config.toml
cond_dim = 192
blocks_per_level = 2
muon_scale = "original"
Rows from block 3 of a small image flow-matching model, named by matrix and row number. Rows with one number belong to one channel. Each number is 50 + 12 x the weight over its row's rms, rounded and kept within 0 to 99. All counts start at 0.
After each channel's rows are labels from the 100 images, of 14976 (inputs lightly noised), where the channel reaches its highest value: "colour at peak" is the nearest of a few named colours to the mean colour under the peak. Only what is clearly more common there than usual is listed. The data: photos of plants, animals and fungi (iNaturalist).
# convs0: first 3x3 conv (model.enc.1.1.convs.0.weight, 96x96x3x3, each kernel summed), inputs 0-95
# convs1: second 3x3 conv (model.enc.1.1.convs.1.weight, 96x96x3x3, transposed, each kernel summed), outputs 0-95

convs0.55:49 61 41 46 42 52 62 56 62 20 51 48 57 16 65 52 52 44 26 44 62 15 31 51 43 36 58 56 65 70 48 68 48 54 59 46 53 57 58 49 52 61 54 16 41 58 61 60 45 45 47 45 43 44 42 50 53 26 57 53 49 51 50 55 46 42 49 50 51 61 26 49 52 46 46 51 47 44 33 53 55 75 45 55 65 60 57 28 58 50 15 31 45 52 57 53
convs1.55:51 46 41 52 69 51 34 58 28 59 55 38 54 60 27 52 63 41 62 63 51 74 55 57 61 55 47 41 36 40 59 38 51 57 36 71 56 39 48 71 46 46 37 65 54 21 34 24 33 48 44 56 50 36 47 47 50 51 60 39 36 41 52 34 49 61 55 42 60 41 81 43 64 56 64 68 31 74 47 43 41 31 52 57 45 40 49 61 44 25 61 65 55 53 54 46
colour at peak: white

convs0.42:53 59 55 70 55 39 46 62 40 45 49 40 56 57 40 26 45 44 65 51 27 48 43 50 49 53 64 40 36 51 33 56 52 58 62 43 26 65 59 63 65 51 44 36 54 37 58 48 48 62 56 30 63 61 46 49 56 47 60 40 57 36 39 45 61 69 54 43 54 34 27 45 57 65 81 81 71 55 47 46 51 55 59 29 33 47 35 53 29 56 69 63 38 66 43 50
convs1.42:67 43 47 47 46 72 65 44 54 56 64 57 41 41 69 66 50 42 43 45 65 65 53 43 55 57 47 38 63 52 60 43 51 39 44 54 48 53 49 23 47 61 47 55 33 60 42 49 45 41 41 75 40 54 66 73 40 62 41 49 44 53 51 49 38 55 46 51 24 35 49 59 30 39 44 33 29 53 41 46 62 46 46 90 51 49 42 54 64 43 22 25 66 45 59 31
colour at peak: pink; white

convs0.51:54 37 53 38 78 56 37 41 54 42 56 47 53 60 47 39 72 53 58 51 51 52 44 61 38 42 60 26 42 46 50 59 25 61 53 69 56 51 37 63 37 35 61 40 52 47 62 39 23 66 55 39 59 45 72 53 43 53 50 60 57 54 53 47 36 58 36 53 27 41 52 51 55 43 33 55 45 77 34 39 51 34 23 52 40 43 44 74 49 57 53 37 67 74 57 29
convs1.51:37 54 62 37 46 43 47 54 47 69 42 50 45 56 58 53 58 55 40 63 56 61 27 50 49 59 40 35 51 53 60 46 49 85 58 60 34 53 65 67 47 35 17 50 56 61 59 56 63 49 52 33 73 65 55 62 65 63 44 43 56 50 05 44 70 58 56 54 37 25 47 48 50 42 44 36 55 49 46 54 27 51 47 54 38 37 47 35 55 56 50 35 54 37 60 52
colour at peak: brown

convs0.4:55 46 46 42 51 54 60 60 44 70 51 37 39 31 83 47 54 48 21 51 36 55 61 61 56 53 59 40 45 64 56 54 54 20 46 35 40 45 50 38 39 38 59 59 51 34 24 36 42 28 63 51 72 40 55 54 47 44 45 51 34 41 54 41 47 54 71 63 60 54 59 48 62 41 34 62 67 50 53 32 51 41 44 45 50 52 35 31 54 55 20 37 65 60 48 70
convs1.4:60 52 39 48 46 47 40 46 59 31 55 50 62 56 29 48 53 42 72 63 62 61 59 67 43 51 52 50 50 58 37 53 47 58 43 43 71 46 49 56 39 50 38 50 54 18 73 42 55 76 37 54 35 69 62 43 66 63 60 41 71 24 55 26 46 51 40 53 39 40 41 61 39 72 57 34 43 42 61 59 32 54 68 52 75 52 52 62 42 52 74 56 31 48 44 53
colour at peak: grey

convs0.40:50 45 53 47 29 18 34 53 58 65 60 47 65 53 62 38 54 46 42 57 41 47 68 64 35 24 56 44 31 61 49 31 50 40 59 40 46 42 68 52 39 46 54 59 29 64 50 46 48 53 57 60 67 26 64 42 52 59 67 59 55 51 57 59 33 41 47 60 50 48 60 48 34 62 37 50 50 36 41 78 41 55 89 52 65 55 40 46 51 52 57 62 60 42 29 40
convs1.40:55 46 52 56 66 52 56 40 60 36 43 43 60 56 45 56 18 60 59 70 59 56 41 45 34 51 47 64 38 33 59 48 47 62 58 69 63 65 27 31 61 55 48 44 51 40 46 65 32 54 28 47 48 67 32 64 48 43 48 61 45 43 46 43 36 56 49 64 67 33 23 61 41 46 47 43 53 55 64 41 64 30 15 60 43 53 44 55 43 37 56 38 33 58 65 36
colour at peak: green

convs0.65:51 57 33 45 37 39 53 54 35 47 59 46 55 51 71 55 67 46 45 45 54 52 51 38 49 49 43 32 49 40 46 57 20 66 51 74 42 72 62 65 36 55 61 38 55 49 76 24 41 63 56 48 31 39 62 49 47 57 51 71 57 49 45 58 50 35 37 34 31 39 40 49 45 24 66 56 73 58 53 44 28 29 46 62 54 46 49 41 48 73 44 27 49 53 49 60
convs1.65:54 52 58 54 46 60 51 32 77 57 26 52 65 26 45 52 63 56 61 68 61 54 41 40 37 53 38 61 71 42 52 54 49 54 50 41 53 57 55 40 72 50 59 51 48 40 43 75 52 47 45 54 38 56 42 75 61 47 53 44 43 23 30 27 50 66 41 63 62 45 60 43 50 61 61 62 40 37 68 41 52 36 48 73 58 53 61 59 28 39 34 48 22 47 44 38
colour at peak: brown; black

convs0.59:70 50 37 56 37 43 62 46 46 73 50 58 28 71 55 51 52 44 50 60 65 56 61 62 37 33 48 42 40 49 63 50 60 51 51 48 47 42 54 56 49 50 45 57 31 08 34 09 36 56 57 49 33 46 45 49 47 67 73 53 51 34 54 55 50 46 40 63 42 39 58 56 49 42 38 52 48 62 46 49 37 18 44 49 39 58 46 49 44 57 75 37 67 58 43 41
convs1.59:32 61 57 53 53 58 46 66 50 46 60 44 52 40 46 56 55 42 42 28 28 41 47 45 66 65 50 47 54 56 47 33 46 69 39 76 41 76 49 38 42 40 51 45 60 71 39 73 45 59 28 51 66 30 42 51 36 56 30 34 38 36 69 59 50 43 57 47 76 59 39 38 56 68 68 56 46 45 42 62 51 68 52 34 48 46 65 36 52 43 31 64 38 46 34 51
colour at peak: black

convs0.22:37 51 25 49 59 47 45 33 38 48 52 51 52 73 67 46 58 49 39 58 53 48 61 64 42 72 21 57 46 53 34 52 49 49 67 48 56 51 34 58 50 56 30 56 51 60 39 59 36 69 55 68 48 48 55 36 56 39 61 68 59 60 56 40 35 23 41 60 55 55 65 50 52 62 41 63 34 61 44 46 55 65 40 75 41 46 55 54 61 62 61 56 92 61 49 40
convs1.22:39 50 45 77 66 51 50 52 44 43 65 51 69 42 44 48 52 60 71 44 67 58 55 55 45 69 64 36 35 38 62 43 46 49 42 47 45 45 55 42 43 47 40 38 78 50 37 35 57 50 81 44 52 37 53 57 40 53 47 33 53 47 56 52 64 64 67 52 58 45 43 52 75 42 45 61 79 49 61 72 48 47 69 25 62 52 45 51 73 33 37 68 29 45 55 42
colour at peak: brown

convs0.6:51 81 30 38 59 43 43 60 37 44 36 48 40 62 36 68 63 46 46 40 64 54 65 47 47 71 53 72 48 50 60 54 60 70 47 31 32 40 51 49 64 63 46 39 60 68 31 40 33 44 46 51 49 52 42 45 62 69 37 40 52 28 55 52 40 19 57 30 54 52 35 59 43 49 67 46 67 73 40 49 40 40 62 47 39 51 61 53 51 33 38 53 50 44 50 73
convs1.6:43 54 40 55 34 48 62 61 54 37 79 75 60 65 50 50 44 60 57 49 47 58 31 30 44 48 64 51 58 41 38 57 49 52 35 50 50 61 77 46 46 67 24 82 44 48 46 47 39 40 49 63 33 41 21 48 34 49 49 59 48 72 46 60 52 39 39 70 48 69 53 59 48 47 22 55 49 47 59 51 57 48 45 60 66 46 30 58 52 34 51 44 45 45 55 74
colour at peak: black

convs0.15:47 30 45 46 43 50 56 34 59 43 38 56 44 55 40 45 51 49 57 87 56 72 54 55 39 48 40 53 26 56 56 44 51 54 48 32 54 56 57 41 49 27 59 65 44 27 40 33 61 53 82 58 55 51 27 52 44 81 50 46 32 47 66 57 59 50 23 57 56 43 61 38 48 45 71 37 57 36 64 54 48 73 27 50 44 46 40 56 43 43 46 58 51 55 53 40
convs1.15:57 72 57 44 56 45 35 72 67 51 47 60 36 54 64 43 49 41 54 14 59 42 34 58 53 56 68 57 57 43 46 46 39 61 66 64 39 62 56 56 60 82 48 40 56 51 63 37 31 59 25 39 62 53 44 53 55 42 45 56 52 40 36 34 45 53 55 28 48 57 43 59 57 51 31 63 52 64 36 42 51 49 64 56 48 49 31 58 49 53 71 44 61 75 29 69
colour at peak: white

convs0.90:59 54 52 60 55 44 43 54 54 49 47 50 62 28 42 52 48 61 36 12 59 36 54 04 52 55 43 47 49 47 58 58 29 48 50 55 55 60 57 46 71 57 50 29 44 67 67 60 48 34 55 37 46 33 60 49 55 34 42 44 43 51 53 47 47 42 75 49 46 52 27 55 51 52 39 51 38 53 44 49 52 49 70 27 48 51 48 25 63 57 26 75 40 46 48 47
convs1.90:40 59 61 53 63 63 55 53 27 47 68 62 62 50 50 51 43 26 67 51 38 64 36 69 43 37 36 60 32 62 50 59 55 51 39 39 25 42 36 52 31 59 43 67 48 29 44 29 47 75 41 46 45 64 46 51 44 65 64 45 47 46 49 55 71 55 46 63 52 36 59 57 52 45 45 42 49 48 42 54 52 42 36 35 51 40 48 69 44 46 88 25 49 67 61 43
colour at peak: white; black

convs0.1:42 31 32 67 38 36 50 46 43 49 58 45 62 64 52 36 53 41 42 72 47 40 78 77 57 65 22 61 47 50 49 57 52 49 68 50 46 49 41 47 57 48 65 45 43 57 27 65 48 62 48 73 36 50 29 58 67 67 46 49 37 30 53 55 31 35 52 47 63 43 37 60 39 62 47 43 37 58 65 63 69 51 49 62 48 57 47 44 62 52 63 39 40 60 23 44
convs1.1:53 62 56 38 54 70 40 68 58 65 40 43 45 52 55 48 51 63 41 41 59 79 39 26 34 41 50 42 34 56 35 32 69 31 42 48 60 32 42 52 40 46 31 42 57 50 54 43 48 26 66 48 42 45 59 58 59 48 63 80 51 66 46 48 54 66 57 48 35 44 56 44 56 60 48 28 60 53 59 32 36 64 54 37 51 39 55 51 42 63 63 87 57 45 63 56
colour at peak: black

convs0.13:56 40 44 56 42 10 49 54 80 61 55 58 44 37 69 47 25 45 53 44 49 50 52 53 53 35 47 48 46 59 53 36 44 39 55 36 53 47 43 66 64 57 41 59 11 51 44 41 45 48 44 52 49 42 74 51 59 35 55 58 32 50 60 45 59 55 63 42 65 79 46 41 43 59 62 44 42 42 51 80 55 62 68 49 16 51 39 50 53 48 59 50 53 52 42 49
convs1.13:26 44 57 57 38 57 43 58 28 33 53 47 64 66 35 35 86 64 59 68 54 55 71 51 37 64 63 44 55 62 67 64 42 64 56 40 42 37 61 55 43 53 52 43 77 46 50 51 54 42 53 40 45 51 44 58 45 45 45 52 51 45 65 51 42 30 65 40 22 29 64 42 42 45 38 51 51 49 49 31 63 43 32 43 71 71 67 56 70 43 51 58 51 54 53 54
colour at peak: black

convs0.71:50 49 53 54 29 33 42 55 53 62 56 37 44 56 35 30 63 46 49 45 58 54 58 45 69 30 50 48 74 38 53 04 56 48 43 49 47 50 61 63 65 61 49 50 42 60 53 59 52 47 34 32 33 41 63 45 60 39 45 48 46 53 23 49 56 46 81 51 40 51 61 51 71 47 53 54 32 51 47 28 53 51 64 52 62 46 44 54 54 59 61 68 75 77 47 55
convs1.71:45 56 35 60 39 47 53 46 28 42 48 68 41 35 56 48 67 52 47 57 50 46 47 60 52 56 60 52 59 66 33 69 46 30 44 44 44 39 40 34 52 55 43 57 66 36 43 45 61 69 49 65 59 52 57 72 30 54 54 34 57 52 76 53 56 49 28 54 40 43 69 60 25 38 43 50 55 33 38 35 54 74 42 33 37 49 19 55 48 49 42 49 38 29 37 71
colour at peak: white

convs0.50:49 62 60 52 47 39 67 53 44 79 53 48 45 58 60 49 42 59 56 49 50 51 58 54 60 54 49 73 35 49 32 31 62 29 54 26 47 39 25 73 42 63 61 51 49 52 29 71 54 44 62 72 54 59 39 57 37 57 52 56 50 58 54 66 51 58 35 48 44 47 58 40 72 63 55 88 66 45 71 52 52 49 41 57 83 42 47 39 39 54 53 43 57 56 54 47
convs1.50:59 40 40 58 53 47 40 51 80 18 49 61 65 45 55 53 56 48 49 47 44 43 59 56 41 26 65 46 31 33 35 58 35 33 51 55 66 46 52 32 63 66 62 55 51 64 62 45 52 46 60 43 39 52 50 28 61 59 56 46 60 41 47 29 48 46 39 66 38 65 39 61 36 46 43 22 25 62 35 51 58 49 50 59 52 60 48 90 49 50 44 55 56 56 41 54
colour at peak: grey

convs0.16:38 27 58 53 37 41 46 55 27 55 47 65 49 53 45 38 55 46 40 54 43 41 39 44 55 33 37 42 62 57 29 70 45 44 69 62 49 64 63 41 57 60 51 39 47 69 59 72 48 43 38 53 71 63 74 50 45 51 67 55 53 46 35 42 32 59 62 41 75 46 70 42 48 73 19 45 50 54 43 63 44 73 49 59 39 46 42 36 34 73 59 49 44 51 33 47
convs1.16:60 72 65 47 74 47 60 39 54 40 65 59 41 31 48 47 31 50 63 37 61 48 61 66 49 70 54 52 43 46 57 57 37 66 34 42 71 46 58 50 48 38 51 55 46 47 35 34 50 59 51 61 35 43 40 43 78 51 46 66 49 44 64 64 53 48 49 44 46 44 38 36 58 42 43 80 65 49 64 56 53 19 56 58 62 60 50 58 53 23 55 67 79 36 57 54
colour at peak: white

convs0.8:51 44 79 49 52 50 44 37 50 38 57 39 47 89 43 54 52 49 41 54 53 66 51 61 51 55 35 60 41 52 44 42 69 30 47 33 66 19 64 34 47 41 55 47 52 20 55 41 58 58 31 57 58 62 32 53 44 51 58 46 43 48 62 41 46 33 46 60 54 60 30 54 31 38 73 36 34 41 26 41 68 48 31 62 38 50 49 53 49 50 63 54 54 51 53 53
convs1.8:49 72 38 38 42 55 46 51 54 46 54 62 51 22 57 53 47 46 74 32 41 26 33 33 40 43 63 53 47 60 53 44 34 63 52 73 35 66 29 60 50 38 61 43 60 64 61 39 45 43 69 44 47 53 59 40 39 46 30 60 52 59 41 51 64 45 53 37 50 40 78 41 70 58 40 63 79 47 73 71 34 51 60 43 50 57 51 56 56 40 39 44 64 41 57 44
colour at peak: brown

convs0.29:46 62 17 53 68 51 47 49 49 35 55 54 59 54 55 49 47 58 72 44 51 58 42 59 57 43 17 50 63 51 43 43 28 66 56 48 62 45 40 62 55 49 53 64 49 40 61 46 44 90 60 41 45 26 50 45 39 46 43 47 39 59 56 23 58 29 59 25 59 52 75 66 58 62 26 50 53 52 52 37 38 46 66 50 50 56 42 71 49 48 52 46 64 46 52 44
convs1.29:44 45 54 53 60 50 54 33 60 47 48 53 37 59 41 49 58 69 31 60 74 45 61 36 51 46 62 39 39 50 55 45 67 77 54 33 51 61 58 34 52 51 47 32 67 71 44 56 61 31 58 53 60 48 82 47 59 38 42 27 72 51 44 70 52 72 49 37 50 66 30 57 54 29 66 50 42 48 43 61 67 46 53 63 55 61 49 51 68 79 47 45 42 59 42 57
colour at peak: brown

convs0.17:57 51 32 47 33 43 49 61 54 61 43 63 43 77 56 48 44 50 56 39 56 33 68 36 48 44 65 57 45 31 57 12 53 50 52 71 64 41 61 60 47 61 54 45 30 51 29 61 48 55 48 65 48 50 43 40 40 66 40 62 49 47 54 61 40 40 72 52 61 58 58 45 54 49 49 36 40 35 48 72 43 51 88 57 60 51 31 56 44 46 75 47 33 64 34 47
convs1.17:31 43 54 43 53 48 54 51 38 51 53 48 50 08 50 50 76 71 58 57 66 41 43 43 34 57 29 49 55 54 36 57 67 50 45 25 28 70 54 35 47 30 45 61 66 38 65 73 37 44 42 52 66 50 56 73 47 66 55 51 67 61 48 46 59 48 54 43 38 50 47 37 53 65 54 69 47 48 49 47 52 51 25 54 57 63 70 46 54 60 29 49 53 41 47 55
colour at peak: black

convs0.62:51 56 66 58 34 82 50 65 44 62 42 31 44 50 54 52 71 52 62 52 50 57 58 58 53 46 52 38 40 62 58 43 54 47 48 40 33 58 63 53 52 63 31 55 61 56 53 56 60 61 39 55 45 47 60 51 51 53 57 44 44 48 55 59 54 49 57 71 40 11 50 59 48 68 36 47 43 44 69 21 38 50 65 56 99 57 55 63 49 40 56 62 53 59 47 53
convs1.62:42 35 71 35 50 46 56 26 48 24 40 49 55 57 45 46 71 51 49 46 54 53 54 58 71 56 58 54 57 40 61 37 35 52 36 49 52 53 23 54 69 54 64 47 71 60 36 55 23 36 49 61 50 65 26 42 61 67 68 51 46 61 44 60 39 64 51 44 33 40 61 61 58 35 29 27 52 46 46 47 43 52 20 48 49 40 64 47 57 50 45 49 45 53 71 60
colour at peak: cyan

convs0.72:48 59 67 50 43 77 51 53 74 34 44 54 61 51 48 40 61 45 45 51 31 59 48 47 39 47 67 64 40 39 28 54 29 41 48 47 51 60 60 53 60 31 46 57 44 62 49 52 41 49 44 57 44 54 39 43 38 46 48 91 53 39 62 49 38 42 35 55 58 19 52 52 65 51 45 42 67 32 50 42 56 56 37 62 71 36 71 41 42 54 58 75 67 74 48 49
convs1.72:46 35 50 54 46 59 38 40 48 57 70 46 51 73 26 65 31 58 46 61 56 30 52 57 57 57 42 37 42 34 54 40 62 61 59 29 54 42 44 49 33 54 42 37 65 66 47 45 56 41 60 41 61 33 48 34 45 47 66 00 49 53 37 41 58 56 66 55 58 76 53 51 41 41 65 39 41 40 43 49 42 55 53 45 38 65 45 62 68 36 38 36 48 43 59 50
colour at peak: black

convs0.54:60 56 47 68 43 40 44 51 43 49 45 58 40 45 44 42 51 39 49 54 40 99 41 49 49 49 65 53 54 58 52 53 60 50 31 56 50 47 42 55 51 61 39 99 42 37 56 55 44 46 63 36 51 34 48 45 53 48 50 60 49 56 45 44 53 52 64 49 56 55 79 43 35 48 49 49 46 46 58 53 58 55 59 31 54 55 55 59 47 45 40 56 40 45 44 46
convs1.54:59 27 46 39 70 63 67 54 65 63 48 46 68 50 46 35 56 51 38 41 48 34 64 64 52 37 49 54 44 75 29 53 58 42 48 47 60 52 51 53 65 37 44 00 41 63 41 55 44 58 45 60 55 65 63 44 69 59 38 56 46 45 54 48 40 60 52 50 46 29 39 42 53 66 46 47 30 57 35 41 60 52 58 71 70 66 46 33 47 53 65 48 46 54 43 47
colour at peak: pink

convs0.34:72 55 42 42 73 38 36 53 56 41 53 57 41 54 55 41 45 44 53 58 67 40 20 39 32 70 50 51 42 42 60 57 50 20 42 32 34 45 50 38 49 45 42 44 46 63 53 60 59 41 53 76 43 61 55 49 49 38 69 27 23 83 49 52 57 40 43 52 54 55 51 47 29 53 53 48 32 59 74 29 66 61 44 41 54 45 42 64 52 44 38 46 38 44 59 42
convs1.34:54 49 73 68 28 57 54 57 46 42 39 45 71 53 41 37 59 50 55 54 53 46 74 61 64 51 53 77 26 64 36 27 51 76 38 68 46 37 35 40 52 54 50 62 40 58 38 38 59 62 55 43 56 37 38 52 64 66 63 58 40 36 87 62 47 55 44 51 59 49 59 61 53 28 53 63 59 50 36 48 48 44 60 53 48 40 37 46 45 35 53 52 64 71 52 39
colour at peak: white

convs0.33:52 36 52 39 59 44 77 22 57 74 57 52 75 40 56 53 33 52 47 42 27 35 48 44 60 38 39 35 53 58 40 50 39 45 31 39 54 47 35 39 47 56 40 33 58 57 57 38 35 44 57 53 65 53 52 68 64 64 61 46 50 43 46 52 54 44 42 50 40 48 47 47 50 53 25 54 61 74 61 33 36 47 36 61 71 50 51 39 45 41 50 58 49 58 92 61
convs1.33:54 60 54 50 43 65 42 52 66 36 35 73 20 55 48 51 67 46 50 38 48 52 46 45 44 71 64 50 67 42 49 71 43 34 58 58 52 50 59 39 31 40 77 50 44 45 54 38 67 57 46 43 23 56 53 38 29 28 52 49 60 35 30 46 48 46 45 39 55 38 52 45 41 46 72 25 40 38 38 48 65 40 69 50 20 57 55 46 51 51 48 46 71 43 48 46
colour at peak: black

convs0.73:48 48 65 59 44 80 68 60 47 62 28 42 44 54 51 47 54 45 51 36 48 39 52 59 53 37 61 56 53 70 34 51 54 24 46 60 31 47 81 65 45 52 49 46 27 53 50 60 60 54 53 55 69 41 52 55 39 54 40 40 38 34 52 61 45 64 63 61 59 28 47 44 34 62 31 47 53 52 57 48 32 63 71 51 83 42 59 45 28 28 40 41 44 48 51 39
convs1.73:68 42 50 54 50 37 37 17 54 36 52 61 44 45 64 56 24 66 43 57 48 56 54 52 47 63 50 51 43 41 58 39 47 51 41 57 61 32 21 37 59 45 50 54 48 62 58 57 32 59 72 58 59 70 29 34 22 61 55 60 62 50 45 34 48 53 52 27 35 45 44 69 54 46 58 50 62 46 53 60 60 48 35 57 26 65 23 46 50 51 49 55 37 66 57 63
colour at peak: black

convs0.39:67 38 40 63 34 70 50 53 68 54 53 44 53 41 45 48 48 38 41 56 65 56 68 62 56 43 43 56 54 50 38 36 50 62 32 62 39 47 60 64 59 38 58 60 03 50 37 53 49 53 50 39 57 53 49 40 65 70 61 44 49 47 42 34 53 43 73 39 43 69 63 31 62 54 56 43 38 55 50 51 43 57 46 41 27 45 81 47 34 57 62 65 60 73 42 59
convs1.39:49 57 48 59 59 33 62 51 26 56 50 41 48 61 44 32 63 33 48 47 44 40 26 64 56 57 60 56 61 57 66 66 49 40 61 43 55 58 50 52 38 63 62 59 59 55 58 37 73 29 48 49 46 28 41 52 51 39 44 39 24 59 63 59 57 68 30 65 60 25 56 49 35 46 43 63 62 51 52 19 51 61 66 69 69 62 54 56 48 52 57 35 50 29 60 37
colour at peak: green