Weights of a small image flow-matching model.
Model: 2.44M parameters, 32-pixel images, arch unet, norm layernorm, activation leaky_relu.
Training: muon at rate 0.032, 25500 steps, batches of 128.
Data: trained on photos of plants, animals and fungi (iNaturalist), 77898 training examples, 41.9 epochs.
Rows from block 4 of a small image flow-matching model, named by matrix and row number. Rows with one number belong to one channel. Each number is 128 + 24 x the weight over its row's rms, rounded and kept within 0 to 255. All counts start at 0. Numbers have three digits each.
After each channel's rows are labels from the 100 images, of 14976 (inputs lightly noised), where the channel reaches its highest value: "strongest on" is what is common among them. Only what is clearly more common there than usual is listed. The data: photos of plants, animals and fungi (iNaturalist).
# convs0: first 3x3 conv (model.mid.0.convs.0.weight, 144x144x3x3, each kernel summed), inputs 0-71
# convs1: second 3x3 conv (model.mid.0.convs.1.weight, 144x144x3x3, transposed, each kernel summed), outputs 0-71

convs0.119:114135151149160165146160133098098141063114098122149134090102139154174141137096139114131105122155119177142187080158164139150148135133125149106105146135140126140142095162115112151131113111121108125135125122150106134121
convs1.119:095128102172141106135119063118114143191104115182170134117154130113125126104147108191145123116130142177115114135132130085124153134118150142123117134142103131089121130108135137097108143138113126109085113091147104156130
strongest on: order Lepidoptera

convs0.33:137130157099107108130117123135112129091132130147131128133133147108126117121126148129124116135116117129146103110125116146114128122115149113136090217126107137132127101107094113093083129126110102146134112146164133114112
convs1.33:211121093122082157131112130131128126086149094102134146140116137165144110167130114130141117137112118101143154121117112112119125164135134136135102160122111064163137182125145106138123118117133128136120132074096132139149
strongest on: phylum Tracheophyta; kingdom Plantae

convs0.21:111186098102130107114129158134131125161121115088116112088121156121115117121150128127155114117125134127121105137110148127143152110138122113124136137134130101167119164127245112159116120112109136110131114125096129107117
convs1.21:214113124129120137126144138124122131116152112113130115160122106146107114142169126147093114089093120080165114085177145116142100125124133088073118177109147134155094106152069104084152133173126131125103138130108128121152
strongest on: class Aves; phylum Chordata; order Passeriformes

convs0.117:111146140149114155148143104132115117133165125176144137165111148159144059150109130130124122140167130123125182141148133100155057126133092132115160128133128164113117128101118141139129131110141119113087116131148069116157
convs1.117:116119111139119144145112089127109130150128120094111101078130113155145114105140130106128138108133164125073131147096124196106108128121127156132099105167131152089141128136095086130132112102140137123132109114130131136125
strongest on: phylum Chordata; class Aves

convs0.137:122129089123128131141086121128122103173140128128156151151166113119105119157109114141115123111111144113120081177121105107147135154088103142138131109146113153157103120102139160147141105105105104149110123140121106163117
convs1.137:118109138140102129109153129106136105127145118087128107117124180090133145081076135097121135167114138111124142113143122132143137158176122130115153113111138178054119153158083180129112143131150142112196131106148140170113
strongest on: class Aves; phylum Chordata

convs0.72:125136176123124111104172141141096172137137112109158154098156146121105110161126131123124198153130147133136116095137152172115093128160139111121117144116139113121191119137168130133145131110092135125106158141127140095116
convs1.72:077129118114221120120102119125118126129136126184103155132158153120141151127112125077125114127127158158135138147092109182126151127109134136138143091101147121083115137121114133132088155111122123131146156083103137131140
strongest on: phylum Arthropoda; order Lepidoptera

convs0.9:101159155099119126134144121128122149124113133169143145159169174163123136132149123114126119138113144129136151123125160121137130147122108126108099118138141167046158129121095155168132121157144129130139136129127118160149
convs1.9:165121119162150148102140127126141139123149134130113158094101189093111113131104137092123145107132031111127112081116139142132088151166134081132114163094104128176122135123137109089128123121116099143110168120142160109115
strongest on: class Insecta; phylum Arthropoda

convs0.1:114113139093079110086117130128129126173157131131118105116179131112078137122114104157124161123129133123031061142120125139154134142086117129143142100114091155100128114112130145142135155157120129134128139148112163140133
convs1.1:122125143087147110128104118115110118099108147121157115138074112124139118122094125072097116113110137124118141081116129108111146139174170145132104107111128151082118130113113126142167085127144150198134128120138135154128
strongest on: phylum Chordata; class Aves; order Passeriformes

convs0.93:134126121166082099138107125139146138168113145107158092143131123125113123153168162188130154116130126168134100131162154125125123111117098104109116156190183154091154115089115167169136109104090142130126105116133126151134
convs1.93:128115117094128087125134117119138104124163084129098115096129154120109115113110127075164148119186095120104164151110146124116116150115152140157137119090087145133095167141097112107141127157136114110138116142130148106087
strongest on: order Charadriiformes

convs0.57:170075129133133117136097148132139099155142120145092125173123134096090146107116102115147144102107130135135009155120095138160146130096126141141143153128136103160129133138120127131099132150004121138121123102122135137112
convs1.57:162148125147129154130068082115114114145163165110124135112097107170173123138110143064104147112077118139146120107132145098127131139174144156155133115177137120091136136131137161122133132105146120131127096067129112132099
strongest on: order Charadriiformes

convs0.74:117157122147162159082127119098116084086145103154146187100113118111125148112124123147123133141134127147135134102147122114143103108113158120124120153164103094131121111102153137125141108096147144109129146125128113132123
convs1.74:134187127092132160143117132126145110121130129107146101140133129147134114130127136142101136112151107151123113195215128143105124134072119111193112175118127100113163118110105107155100127155086152116105139114094136130122
strongest on: class Aves; order Passeriformes

convs0.128:148092131139106148093126097094133114117171140126129163144100149116088149107112089115127150116127150139183118115131126103073116106090150120117102213117121145097132112135070130145135090142116128137137118135136143158135
convs1.128:168131136109135156142138121112150120132124115152128115161121110126118130124137120073118123126140121126158132156145103146119093132152128115154118255135126132170134159115094145143085171130127150147114139127141117098098
strongest on: phylum Tracheophyta; kingdom Plantae

convs0.67:105204114098120093119104155149104119158123104146132137120168096134137091147193121157112115152102125120129110121139104118148116123154121109120083173113122142121115154088174125146136137132148136121139131117116128104160
convs1.67:127107135088162155143104146121135126081123083128146112143124129145116134164168151132100087087106170090132119104171132151132130123145132131130124157127135104105135127134169122119121096230087122143119150129075109142127
strongest on: class Aves; order Passeriformes

convs0.36:124159109100095107125117160117124100125179144105100094146157147092163159127137133132130126136099151129114168079082116115127114108114136147134131108139110131165128168123139108075192124142201109150141142147124112152101
convs1.36:139117129148169112118115150163154150105112168168109133195109118152121109125127139129127108146094089062141115085144135129116184124159138135123112121119147156090123095105121174136173141124107142108150109096112131119138
strongest on: order Anseriformes; family: Anatidae

convs0.120:103193117122125151147125122136129117129114120155148150113084122133161086141132095073117086134133097155152137140130126116089144114191123155139114109107119114154119138097140095137177117134154096136119100117145106119152
convs1.120:119125102108137107126123106132100137144117116161134102095148122113104154156175163173093109172103155108126102124136151154137122131133125118115099131146117148141111110103138128096120140138085135126104107168144119170167
strongest on: order Lepidoptera

convs0.95:108128131110123079185109129111104094149130160135105127107148175092107092119135100094121171145112163109157116142085099123146131110097148108134106112148151133149128144116141132110149122149159116147131129112100144129166
convs1.95:219132142106133168137095179132131087113147118126106141161129108139116116114112124155090122114103131058110133131089104128140175140175124149119113105107132128094097101107099093119120103131109138079151107144148121156094
strongest on: order Charadriiformes

convs0.52:104115157113114115140115126095123161113143144159161103134124172132110095115155146130137141105125131123126143111125122147126111145108132094094128133098122113135113111083124104159158122130150125116134145095134153118146
convs1.52:122150153125184173104123148135109123180115157143140158095165126146142123116110109138117127124146172114143098087165159130161150156138107139151077131122096143128152122111127131101126109100132144162121099123185140120142
strongest on: phylum Arthropoda; class Insecta; order Lepidoptera